A small image classifier, trained from scratch.
Model: 3.48M parameters, 48-pixel images, arch resnet_bottleneck, norm groupnorm, activation relu.
Rows from block 2, named by matrix and row number. Rows with one number belong to one channel. Each number is 128 + 24 x the weight over its row's rms, rounded and kept within 0 to 255. All counts start at 0. Numbers have three digits each. After the name is the row's rms in percent of the matrix's.
# convs1: 3x3 conv (model.blocks.2.convs.1.weight, 64x64x3x3), inputs 20-29, a 3x3 kernel for each
# convs2: expand pointwise conv (model.blocks.2.convs.2.weight, 256x64x1x1, transposed), outputs 172-255
convs1.0 118:125123124050131130130158130129138116152152129149146134145105152122123130111164143098137114094150154170190156114132131118129127119129119089134100103132127153139119144127147137134137142152154137157122090103115131149190113146084127121107129129167122125125125117129123116116
convs2.0 100:107120148151131160109157124126124128108104107128139211122136134129129121090126078174131114131126116120187096132120145190119116105132114132130136119148131147122254125128107131106130156126125131148146128132125123090121113069125124147159133135167127075108
convs1.1 111:081110201051069160131108177127120117131079161125113144146133109076070121091082170072136162121143135161156140132126136117138138116131132135151173135126123166106115139133120127123139108107163134140152090117143140122170142141137132109125151090107127126115125126138124135133
convs2.1 106:164197125128156110144151122143121135100138100148126078123117060104201139126113121143130120142124143140140126136123124063134094136115142140171116151123118150108120132176175141133127129150128127128126125124067137148118121161152123097169208139149128097145
convs1.2 102:146222137122150111091080079150143061141145080114134068115108104088139142073177140155168104153134116133110094119117115109122126120125131134176134147140100160113109113103104130144149108123132128146081139112087157132110195120072147183122143146131116127131112113129107113115
convs2.2 099:156150123123127102094123143125118133176059152129135115122130146168149128146149109200133149152126124172089129132117075122133074109133143144140127130148127123154165110177107139160134149117105159113119146119167131128118138165147126183092143127125133059134
convs1.3 099:162128168083126180095093194156133132131185132147162153150077069090111116151094102129152117109171119114129115114125114119123127118112112109159159096171160096110147132113116118112090113086122181156138144160138125118144170178151120163124078119111104132122130113130122123108
convs2.3 090:126145119123101072141102138128118138111119130127133102124137088098192111161137151091117121120118143075105167143124089156147184079123108122067129135150132139129047150163132142133125121077132139090116128131142131100113101097150122117140112124087128128152
convs1.4 102:104128200107115115154118094107148153119122113138156117132140185145141190138154120115131134116102141075090111138129118141126126149125113132153184124133168091113131165141182159139174137123135153178177137138169069101142110141130078130137051085127144131118130146111134131121
convs2.4 101:146117114104108122102185133117126124167082193134125094119121112128127121124157129142131111127124133127139118130130104106132051112127076157208128110118137136114129123154105126139121157152127127178136137120128122158127140130118120121124106132123132070135
convs1.5 098:085158208141125149130146086139142126122145156129124123108203148155156137074074142136108143094113127117136127113110111128141122133120109137149124069105114082083126114136144126165153112093123175162152106101150124110130119144194073078153101101089139147143135139135108135132
convs2.5 098:153117138137109095075162128117130126181169182128106111115123139117115111137139140174110132119130128138129140125140132209132151144130150116156135139126127117191141132112118105142158119116134128056130115121195134103117112076119132116142078127143130093078
convs1.6 093:143075115148054110105142141122156130091131165055155123079031058118133176095110157125108159113119147109143179128128129129134128131123116159122181110147198110195176089083065122140129127144138139135148099182202119168170107128209110117183093097131136133156131141144128132135
convs2.6 104:099153127118116111110099130116125104139080161130132137123116132133123137116125136098148143133144145111157119132137100108143181111130104144171148123148136162133166144162118130111100096072124092127146131122123130127136122094141146129143089139100130196150
convs1.7 122:126113113130163153119158132091158160125098125121122113136191158069065117140132135108135142121128123104122138135138136130133128127133126147142154116128134116135150133156163123110125118114117156164179130073100144107117129146185127089105132124115136130123127125133123119101
convs2.7 119:102116147135102113110110145135129130109095165133126146112126141119086129141171103094132140130123122138101126133133137164147088131121116127126131137128133116163093124124090101074159160158120115042132122115155131157144109126126140126144124138128128091143
convs1.8 092:118167107176133101130150114111096129154136114123117134175204166195214129162194112103108101131118116145153179111126116103129117118135118135127123138083101107101099140152148152151156140157130136126141139118142133143133149095132161092128174164182136136130138119115152133122
convs2.8 091:114116147155137129154141117127139119180193165142135173137126080112123140141137110102142148144149144162136123131141080115138098195133119131167142141141128111161161139085124115073109161123129116211135118142170144151128145159155137127119167113149131116120
convs1.9 096:197192147136066107126127128127113123128127105146136124113134138155157151152142140139130131097106110060118124130113106129121117105113097123118128115091081162113110140127120137145142148125135113103137088088058069098124111102107092115156105123103122114115115107102121115114
convs2.9 092:204153134116130130139159122130131112160091109127112133091115125119147133133071165145118111117114127103089136138113136130139102125136107132145139136104123157039102112150106127154113146137115134110123127125145120193105106132098127122086076122166114149126
convs1.10 082:214142134152170156132093072081136095101131095120054103145120157120108111132157190164102147153139124108109150119112126134120123134139129147096136149140168150101094108116112126120121156161142160133176190157141160102159092158158125127157130153110148122128147146123144123113
convs2.10 085:127066148151130056111083119125115093188153156098128172121120095180143133131107114139108108124126122126148103129118076083140108100121128154128136139160138097151092121093110118153073158132113159119121132119152122176096151170127128184101089121092124156114
convs1.11 118:082064102201173131141144091121106128141128130105113087125140120092106109187190155104072107164127149120095107127126130137133129131134125126103120161117139118102112113115130114100108144147158132087124145091161180155110119105136148116127178150129147136129143137135133126136
convs2.11 103:108099130134178107165089140120141118128125159151135173124132106129078133150162127127120132136129134137136105134133121159130104202116135133164130138094127112191109128140138142174149189114126116078132132133160126133116148104137136153155150130146121107095
convs1.12 109:117198123061132107129117102167168135131128103123120134140113107142143111108120123119180148123127138097104127143134129134129138143130137090133140116127113092105090123107105130122139105136116131156122130157110085097126189150109138157145111103138116113134123114115129127130
convs2.12 114:166129136145127155167127139126131120132142128138133159124117137127105152140155131083131142146141133130134159129126070153116085087124118116074140118136133128169169135131126115118174091167142100095135125133159133104137107095121134145118105128183115198100
convs1.13 095:151142109123115137200168162129138097140113093163150133106093086159154100161174111181145137151107115169149112124139136117127108105094094129110142063127143122173116122125139112111136123125111132085101165119089157180079178104070147157076110146117122128125128128131148133115
convs2.13 091:127135131110132089168113124131126109142098167109120124109126115111128137131155128093131122130133149114085034122140116144133194139127138131144141116114131106089140125091111119117104125137125161163133142137135130122146138111120126069101112130094127185119
convs1.14 094:110065053051139169144162159119095143129117109162160090070092179109142167181133113149111141138139151123131134145133129136123112124103114121113075067077083109118093128109122117127150113144149144091116169096104183146153163114082139104118138124128144126123137149133121132127
convs2.14 099:146115111125153174165184118114131144083159153120139123132120085170205108168130151114127123121117120130132038130133129102148146097142139144118132115113126113165183116087108118132132120158129096206117115116127127118149123131133133114098180132125123146125
convs1.15 096:115094098122119128153165150128136095106119117153135081171095109168096107135122133099076081098056062093051084117100099110101106121121102117119129118148141168156110186132093168144109120130128116135094082170133103110140126132122101136121129120122135095113146121109154120117
convs2.15 096:130112133137148139147081128142107126059143107128122169127129076125127145159136110143124139139138140163106179131137107162131086115124182144094126130086129116116170123134154113090152097108124119116125132134148137089160142075140128133128101129123127175113
convs1.16 099:166145168179152160114119101158165132148153127107124119136144106101133125126125075134139158124134125140122108152154136131135135126134116123129104129111132132121098157142107126125118157118146113121090096101092085103084082113116134104113150104098134123119133122125120112122
convs2.16 103:153126139137112140105129115145124138205116133123135107137139144163097141119146062089127143137126136080153175139119173107143097085140101133126137136107124154086112135086145120089066134104134115089134125131128137118136120152073126150162134119158146142073
convs1.17 098:124121153192172181095225166130154144134141138109113107085112155121195158127165185107106132162122146117109132120114121113109115113120108131120143166116100120060096110111145127152154115165162156087180158133163143092119130065059133115128173148103126116122137137124118121127
convs2.17 103:118153138138166103115167124119133136109100139138148131116124128169152159105149092158139137135144148104053054143134086101144154111134102129084117134106122118188069119106129185126083145203123125142128129128087124109131145084161138131129154133129130150117
convs1.18 098:116168145119128143108042090140140135166136147099106083187175115158101109142123117124101079090111131110124117127129137131128111150127135130146120154124123146104106185161162134103110136115115116139088121162123159140102145114102110102111129119076107104103103109108131103125
convs2.18 087:127106121106103133074128122144122106193132071122128105136155069113097140089120101140131130130133145134105056130129162130133214133143116133108141123128109142154063147134126152182105112148135118125134135161149137126154140104115126128111128138118130137115
convs1.19 096:121146184099130120147092161158193155143121106102115135092102145056065117107121141129177155110174133146111137108140137107143135104133143120173162112113111116061113128140149092074089098104132165208124143127097141099132080142120101148144110146164122133117133119098134114106
convs2.19 108:161099116127128126128131136135143134130099116123138148136140112128157169156116159166161159155164154123150126150142194126147188123127112151098139137161135131101192151088163132128113103109134116129137131140126143119159161118133134136098143127137128107144
convs1.20 091:065061125128047127167116165131097091120144124125135135108085128139148146131122164133121133137098115116127122139135130142139134149146130131074126146132145127116117160097124148129097125104121141093114102121126096155158133157148115117166153164160151147124146128121132120125
convs2.20 097:135124167167122116087199126134126137114105130143131139131125173144111126104081179068129141135135136098172072116123098118122083112132108128119123121125126128082108126169165117123170162176136100122127128133145134152118143161129125135104115132122131117174
convs1.21 114:123065062160119076124104072112110094130109100132124118146143088142075083190130096129080126117140125133107138118132143110113118106112114131103097146148110119134147120122121132118115171157099139116115122124135134119159152152176112121121111152186142128115150133122133149122
convs2.21 114:145133135138149093134139134124137124111123149129132095132134116153184129176165171073127134139137136162079122134126143157120133199129097102143139111107138167149091128138164107126137137129132096156133131129107139188112127086137136170133126129093132246136
convs1.22 108:174168104157044146219125073142118134159150103151119130115099143121099105178125124146131149163108087152116073140145136137145148140141147131103169114117113122100126107107116102119106169115146118127153142120123107139120126101104113131166125137133129134128121117123138133117
convs2.22 102:091118127127120132146117135125131124105192129124125164120131118104109108053083101130104106117115106128175141120111129083106108125132136104130133112108126139094157112145135121171079134126125128169116122119103118125102144056139129101110144128114126116147
convs1.23 092:090136153087080128099083062120128146107152166125116132151159153167138112139116150153141137135118141166109123122126111147123125135121136136148171115139168157140120142180174099148148105134129119102096127162117125144132122076118145134118193139126129113106121109117124122118
convs2.23 088:075131141139137190058094122139122142158135061120129099112119128098126132127114117136112118116123117116152103132139132111141126111127185147115154140116114156176069123106145152135137182138146139131138136131132117123151114177133113122068132114136123067083
convs1.24 095:176162206149144195153145214149149121126114151122083101111161103104130154150168169158167176120163176158183144132115120143114111141115109163124135160142164130165145140152137158118150144171157118167139143167179130174127127143123139121139115154112134134131135142138118130147
convs2.24 101:109141112118159127124142120122115100169105131129128118136112143086115115148078090096106109103099105099101188122108127114144245076120099121155121112092132126077092114112116123114088084125117187088107136109114127149113160109114117123113136112170121141134
convs1.25 106:108149178164161140123163121135158168154163137152175139038087119080134134135200108126135125143129151112136153137121120137122115138113099125123148139153144104115118097103112118150127126166101126145135133163093135114114137133138114148141101108120122138128122113133113122150
convs2.25 100:148097123132123134163103126128139120113126093145143063139137165100147127146138160110153123148128137129133124132137130085156224127127111151118145138117123087088131118144117146135108038129130139143155147144127126097092119161135129124108054121078130174131
convs1.26 096:101120106113085093198115102147160186126102115132125147153105114107150183144156111058116112111127149154144165117128131108099120102093098125122116096088090167128132142145080147120136152174141129130112076140127163134120127135121103112101164112136143141130134126121124124120
convs2.26 093:113119109097127123119138138124127103110083107122116101124132077108101112082103126140125116096115127141135107123118069145116133118136077141139128119102124117129213134123137128102086117137128139100143127114083121129148111203127116072137121120130123141149
convs1.27 109:092098096108090112075077091170115119139119111132121110077084102119080085118118109147121094096120105099128091121130140133129135120115115190103109131121126143147136111112105121108098123129121168141159118115105114140130154161155124143136084122110118126136135125134132127123
convs2.27 112:121106118128151129135103131126138114159098095133131070133124097116127135133115126141108137147121132142103134124130192137135105130127120118122121124140119174109028138125158157139099098098132113161122132127131135186133153167104129163140224129121118179156
convs1.28 098:134163168073126149106084177139155115106133180116120114132113115129189197108104101106126168111104097117135137127123121138126117162133131196163158124119128099130084121125106139153118151126104164124139129117118118140099110104094117113123113141101124128121116132110108125110
convs2.28 088:137147139152129100206168117107137149139146121122142158131141106141090132108066178169140157143126122087092086125145148115131156107137177130123133149149130097093089136117113108140082130146130127137150134160118132136106157191160139166157124130155143194183
convs1.29 090:184129187181148125124120120145143125139150155127129101164133125099132141142112130073104169133137144139152129128118130130129136129140125086083142122116178099106127195141073143150124153127109096105112106102158079090132059131154091117132092127149119110140131147148111137128
convs2.29 090:154129139119163128124116137123143164100136106127139105123125113146167149110115117096147142147134145124158101134127067090123095147128065121119124146132138122177192149143136100123173112097144051127139146155125127195138156118124131130171140124108146124154
convs1.30 102:104124089050098114088139090141137120120127101178130120116086086090115143120085132118096079116085090115100098151122128134116113136117112108094090101125093079124115100077067125096123125111098158095078140110084154126088131134128129154124102100111133150171138145149123139145
convs2.30 100:107086133129140083093126143139154132088114156135126128138140088090132143059154085116131137144135127114140086133144123135129106078136135151173143148122137097162148140100133062142110134063130173162142134139064143172110137112136143125146111143119133101137
convs1.31 090:084153116093135137077058125120104086087126110110105106099149132116154128116109143084165162074098113140114126138130116152125126144132117099142154125094160115094089155159177138166136147128116056133151080113101069054145103157169114137134091112154133125129126132126128119135
convs2.31 088:122123109121108128141108139144129112107168105151122089126130115128175142088108129095139135126141140102178116130142120185138111113137139144092130123110115126061108136143135136121088091139127126126131136132171120178151120135155141166111064119149130068113
convs1.32 094:163063159112115102068096126099111090128091096084124086092068084047060063083099072097119141090159158120132148129132126132137134117125122097109131134136104095101116153092122129099111116093135092103142088111094091107105086101133088129127044077118137109110112137111125113097
convs2.32 095:121159133131123137102150143139150154082116107134141189140140099115149130145075112136145138140147141149125028146134121115136107125141143139132134156145141160104113138096123121131131109121126172096136144129137157088124124133127149107088094166148158162147
convs1.33 108:143136110104140145097081123118075132119138129127125112179163135142148143115131137139118098126155138122106137126143141139149139112117105145108128083108113102081111163176148131137126136132153186128096120098117095097102181135102089119117094104099133135136123120113092108110
convs2.33 103:029122120155103115143133141141120125140144106133156132139130085147082118134116114137133131130149130125116028124123074121130085162128086127105122131124138098202103114120116134133090131116116109092122136124131128157097114068145152146123145122127127132139
convs1.34 108:119165088095091063158108082175109099119105102118115088142131130106093067126113116190181107140105115087117120145148129142136134128143132093079108059090099128138106160131140127108099129124119156151123156148059106133124134130109143115114122110132129142131150150150135142132
convs2.34 100:086179133150140135144108134129127138078101102126134189135120142125105156138129121110144144148155141089088127140141134143141112118139151146117145118135138107190061118122095153103104148117144142136138140144103134116138142081146146137173181147128149108102
convs1.35 101:150074074121115090148128106139121087147130094174157134135111095099120137132166144106120124126133148125144138152148148135142151141142162090101107111133106146147104136153130116132118116160159101117041138147090146115102048117133084111108086114097135113120129132119126122125
convs2.35 099:119143120102154058152132132133129149133093095140139034129119111193153157131133147098169150161159149129137139135144146133148143102142185147111131138130141131051156133108115148115101132176128090153125134125139137152129136103126142132131109145100143239133
convs1.36 101:149127101166087064150106092130117096133156144158161125119102085116099138096138096162169113181157126139120142132130124119137142114123140146127073167122086137105064131113103128108146097124091100096063157158062105101085125119078168161156180154153124132122129145107145125110
convs2.36 111:125090120132128097107115128133132117137095120139125090143121103102134128149134126144111135133142125163072050132132072162119088154126067111141106131130120125137141149180116140113166082136133108149141123142097127157129115133119129160130135128119128147087
convs1.37 088:119144150117164131116129158120107090119150105095132114127115104130108089114097094144105154146121169153154187114113099115111109136129120122114125073143116132112056110135128125113108132138121144110151102119134116104085126117050110095110158164182117105140125141140147142153
convs2.37 089:140136104123104165117173128137129123139086087136115129125132139174091126126164117188109142134131116169094090116118149210104034150128185109139120122159125120162088129113093128135129148114116113150121133120115128136151137167138129198125173122151125056129
convs1.38 089:122094088103141122084119126165120143096121124080112155145120110148107163133176130107143137102115113115157087129128142117116124118112128131137151106134114137158124136150123109130123116119091124134173139104144108106103156132138154121072129112138103130104105103105117121121
convs2.38 087:118127173174092169162145140143117117121143168122130086126123107116154122146107148072115134113123120093130116144121124176121111165122117131160138135118118152183133147142136124161157142128138127149142139127106115124187129169092111128106190133115126118130
convs1.39 104:208157178168127113143136078154156149127079108111118118135111137103084102129084082141142110162122127130117134136130133121118116136120119156134137140128124110122124139095129091082094116111103147120097154117140124123100134104112158147162150175159128129122117113122136138125
convs2.39 103:163095128123085125091128132132128146137105117128123169124137122145098130102111120184125147124139137125200152130135096180134094109135140127119124147132134143181153132147159107095104116132133136115135111130122129180132121128170123175145239128147132072154
convs1.40 107:064053084090079083114110130117076087141097106126108126083101112089109103071094091124109103131114109151132140124126122127118111113104114106099075080094078117104120108112127108097118093092087126095068129096115115088155157134109157135130177169182139130122123114120124125128
convs2.40 121:152124148147109148129111125128147100125126137127141129123132184133126111098101137105114107110113112111107236120125138105119223126121120124114123134131121082126121138127120117151158104118128162108139129123173123100116122176114124122099087124091125120143
convs1.41 099:107183112105136065117125116135149149159145109136127144138119163110118125121176134109170150107143156129131154153151150149139141138134148135206156123179141116146123116102132126101111114128106135173158147174131145105115147168176137157153112136166137147141145153140139155139
convs2.41 113:147139125106107112206116126126113137131152119108124099133124133103152114103136124093113123132112116094193126129143178090119171194144097132202130139118123128058080136153107143094157119098131102133124131133117113108131123149115120103115200125105110174112
convs1.42 104:146130104167157117147140141135151138121126122116131129134137102101100097134119117117108130107140131119134116149132119154147133148126116149149159168160105146158126143140112116115110115116102142174154130139141114130135156151170143144157150150154154152145134135133128128145
convs2.42 100:154117123133100156113055130119132118144104121129135116137112118115133118102062128150125126129126111149112080132112154138114157135139110118103126132097127132147119138108162133067171101105137172160136125132100111137161139157151114113147216120099108139118
convs1.43 082:157106095095088124121114130149120135124134153173149149127085121106067098124070104137111099129135139120134126129134126134126122131126122135117107133127146145101113135130133118117067135102110159143146114120130140142144132135109151152152132158156125126123119130121126115116
convs2.43 087:175129119119138186131173124125123128105109121141136113127122161134166110186128134120112146124126122184046179133125124138114198094133143109131120120105120086123135100148106154153156119103138187080114117128168119117092109129109119113125132124151099110150
convs1.44 094:155156110096146194147129189098079174104100158105150174098145137074156158160159123197156112184186128146160137102120108125114114116114102169145140135102125149150153120128092124128149167171135124088134169129087148123093193122086179157123164116082128125143139132149141141148
convs2.44 091:187151106109110132089171129112135155176115152118137095136117106125180103150140155208119114122136114090099132127121146150127124110114184139100115135121133106103018123094187132116132112152125145097131119129102114167174088094109119086116118130108131064140
convs1.45 096:089071133102104128056098153112135169114105139089079130073099098077089134072094080164151141153140122137101119119125137122110136114110119111116105090124100085080129095113110110118126112122114124174167182152146169168181168182183139110121166118110110128116122128121134129132
convs2.45 090:128109162138127139120142131127137122094113124126133193142136119160153128134152105134131131138137126154133138120123121141111085153121134104106123146161134182066140139094162119111131166115140111112124126141121121127137114116099121148111166128137117127138
convs1.46 094:107142098046032063085061069133123127139145094111137114155134137116118086140128101127122097085127143093129156157113127134118121118110105131123122109106126118114126126147156115139132137122118165126089117132113095158112150140131130116127091113156124145138136143143132113125
convs2.46 092:105165128130119133155100125141112155116158099123119155141135188142145117126149091163128116117116125157092121121124127136134144144140154152126117106101138149142105114150094158121118130100129179116123127131186131159106147119158149130159148119114122129165
convs1.47 108:180115069161149150086100108102128095087143123102091149210150161129122144154167145104108115081155167073095137139139135155138129156137140125098081148131090133108128156137156141122119153140133124094078076138150070102134128102136140133121146131153119122130131124118122115127
convs2.47 112:131149139142116093089156131114137097097179157121133175120129113112144102117098091065108091096092109110126121123117102155106109153122121122164123126132125132139199126134174138103115095098137153171119118134122114066155124145121101088142173114102121132129
convs1.48 092:162077139161165146136141150126158167129148135160140133086131152131115137129077114180111122131136150132161147134121126143127128129118150160130134126085103122099135102096113133124107126117105064104142090082130094117092110093128105081127117095094135143133144123133126116133
convs2.48 095:111115149155171134118106136125144111122159153151137166142148145103115137138093178201146131139130119133140118124125184122108100139127154117136118129131105121161110135166115125112177105177143121129140126129144147152148122152142143173141230151144147067165
convs1.49 115:120063119184154111070116115134148141171130125151127136125135136125116136159139129150096114174144100188126120118112104118113115115128111101149154109118128117086105122108122149127134120113123136127141140113128174108085099099140181136119167165143128128124124123127104108124
convs2.49 109:116089135134104106098123126136117122115117096126129133125137110120107131139077095091133134125110141089076084127124103119135115134126109132076123140151130139161158120104124138094094182158135122116125125121109133181133115070128109110133153123147122158117
convs1.50 091:113150111082090158128098122132130130135101159136136164177162153148143093134150160118145096128108100142132133120115127124117133120108129128139140135088100152131071153134134130119148147120144116146095151148132096108102126126139122110151111090092104104106127101113132126118
convs2.50 098:157095132136106094135122130141117160141072088124135140123135094122082127094101135166135124134123136154095145123121102136134139062136114114138109116117124115091151131153078123090104166092113092128134136133116142075127140124105124160111148126151131182093
convs1.51 113:181192147113183158154141177119159140109164161152122123111118127098123097102098130169121113151145151185152120139139146132131149126129146162165172112118128109143167111127155117146132101096114128128124167146128167152127145095083190158127200176145123136130125119127119114115
convs2.51 116:095191129123119123104127115141127137150114133142125084124135149171091134095154156169144135132123130141155157135135176086131142027125129129094128125129126147041072130084151125141142122104133101089123134124119134163161136135139144143108111141130141095088
convs1.52 106:063147208112199228130088126092120146138146163143141148148136120128167171074141090083122156064156112136146120140131134130131120117123128133100109154136112144143120130125107105141120113157135092085124104179168168208107108157125072144172109148170138131115143147140139145137
convs2.52 112:073107145130125139120064133128137124195099123120134066144135097121145136141162150130132137127131136131151145137144105134104127181126095124204133146130130120180164132121125155151177081109133144075128134131099134185115103087124146126166097140146137109079
convs1.53 088:122181131103097139110103136115125107103120115081113128126120136099117096142124117097123125124130103104106104108099109117125117127131116143113112105095103096116122105102117078095096115083083145153153118124150093147144104111125119121121125103107133130146123139130134134146
convs2.53 087:137122121117095135146110134145122175093150113137128079130134060069109119115054090126121121098118113084179116120124086128144153118120140148133129113129121111186136122094160140155146113135109077128116106105097146108113124142119146144130113156120149112147
convs1.54 110:121134121125103153108161207113120155119111142113156178134141134137135135126124135112142148117139134144152124128129129121117119124129122072109183092148174131145165118131119132119097124107127091104181092105191127132221096114168094136174162177206118129112127137119134125120
convs2.54 110:123114122123148098114107147134138109173180160138126085117131135200144137171202141137140158140146143172148159141151113110146109151145161152123132141128139098132185135158129120191117146189124126119135132123122133125102127153150131126105113134112137145142
convs1.55 091:129100145138153196156092139117128155180125189157120095128126104157117120143121072132136121146170150130106106136152128146157149151155157130162156135146133141086139125082104170107105139123097132120137132115148124119121133123138126154122136160203135141132147112129136119101
convs2.55 102:124157122110146148126078126121113122158111122131135093141126151153109123122129173197141106122117136118148096137127065082127155115126126127191127129123128177044115111159120139126113193142123116119147129127154139132130152101117143117106117132172124192092
convs1.56 091:137104176081109174101162152104109134077115138121120111150119112110084153101136097128104162144124108124133103120130150135129132144117098156118165157102139158150121162169131129113133140104133116092167102113152088134111106128107176148140128150123153119136124129136118148134
convs2.56 097:116108095084138114124132118116121145137157133138123124131132142087082132119158130170121122101109116097139123121127183095139097088131094152104123142147135089118142107144111143192143125097122146100114131128132118095087096126121133142116211110152117093139
convs1.57 089:146120083179118087086155125130111147154159109086111125098180195163157135057118133135156111142113071100108114119119113130120122149126153144122145114122129136148111130157139173154141142121158131095114161113116132120141166093102179125156194115129116123144139151128160150139
convs2.57 100:109117117114102075114148105129147162150167152106128151135138126093101101082117128120106113104103085101140119122140137117137096128117172143101130115114127160161124137090144142082086140118144121131126128137084093157089121133083098114148099099090105088125
convs1.58 094:132118138074093174094083092121083142080083100116084095152126158108115097125095144144120182104123164128135153108123113109123121122113121142117148138153143125146113124114144130128122136124120143117172088090138142106161168153172135134158177146170120108106103100106117098108
convs2.58 099:183178149160113163146133115126145136132107100154141131132134126113130120133177088118130115122127124118169181128120137132129107049114170104096130124120114153117062130137134137097152104122135130132129123139117133121088127107110140125211108132141137118154
convs1.59 095:152110103110112122102136102147142106117084116120122164125129142139172174163099100144150125133104052116128116130125153123136161104116147109162084112126119115139183148128117144120169120115111116149104154114107103118156135110103126160130138129103126120121120131118118115122
convs2.59 096:093115133150162127127110121116144123162088136142137216129110125096094107106136143078107094101094097155139122119126197127123149188121122118153124118099122148090147124106125117150101085099126154136123133131084112084103117141109109126100146109120108132110
convs1.60 094:129113099151115085108162131109137108108120101080130125119147157154118134121115136138118162101110147129117134137136139147140150153163145103147141109158095109097058146133119164124100120106125094136121094120088091127129072113112125116120138152138123127135139138121143146103
convs2.60 084:145166113121141135128092113125109119160105160121122090129123125140191106113098153131097114103093115077139101125142091093138105095125139090133115110114122157134070117119100129094073174111098135114098127109105137187148121117133142177116117135118136135157
convs1.61 109:143121172185114146112106134136161127134151137116078106138143092167122153136126135165120135147158121110140101137124124122119135140129148181137147128165149136130106113125116134121167123134126172158107123152118102101087174139102142141079106105054116122126115124129129121122
convs2.61 110:114160143130113120127109125152125156149148189132146128134134116134180138169127170145162139134148138128164157134134132107138187189133152149142144147140129119083062123129097160120118184181129185122131140124132134089118119109110123086119091141109141094151
convs1.62 096:113205098076146077077091090147144097151149104105100103177137107108154133090128125148147113142093093123115141145128130141113108121106118080132086120124109093103130129118093106148123112148130108176102135121089094087089114133108123098103136120118125121125113128128130124134
convs2.62 099:143094117106143127100096133124119149117145088116131107116128164150064141155148121124130129136132138151129176140142101175135157124136142137073149133110131119158165120167138119140193043099117162074144129137145133133158137147154130118139129138203130158109
convs1.63 117:153098123116108141195168159137087081069131146164178195119118108138118131162109121143108089133095103148156171139124119138134123119129128134081085119061108180178212140127139105124140143106101117091101105087092164148220106092097121100121204167176124110125113112122124125101
convs2.63 102:119156137134107115132118125142133126137148210145143149131133124124111141113112167127144148139140135129146120123136130122133068126127211131125139127108139116118161151101136108144142129144137157138129147135138138060149153110131134117145153134159136048129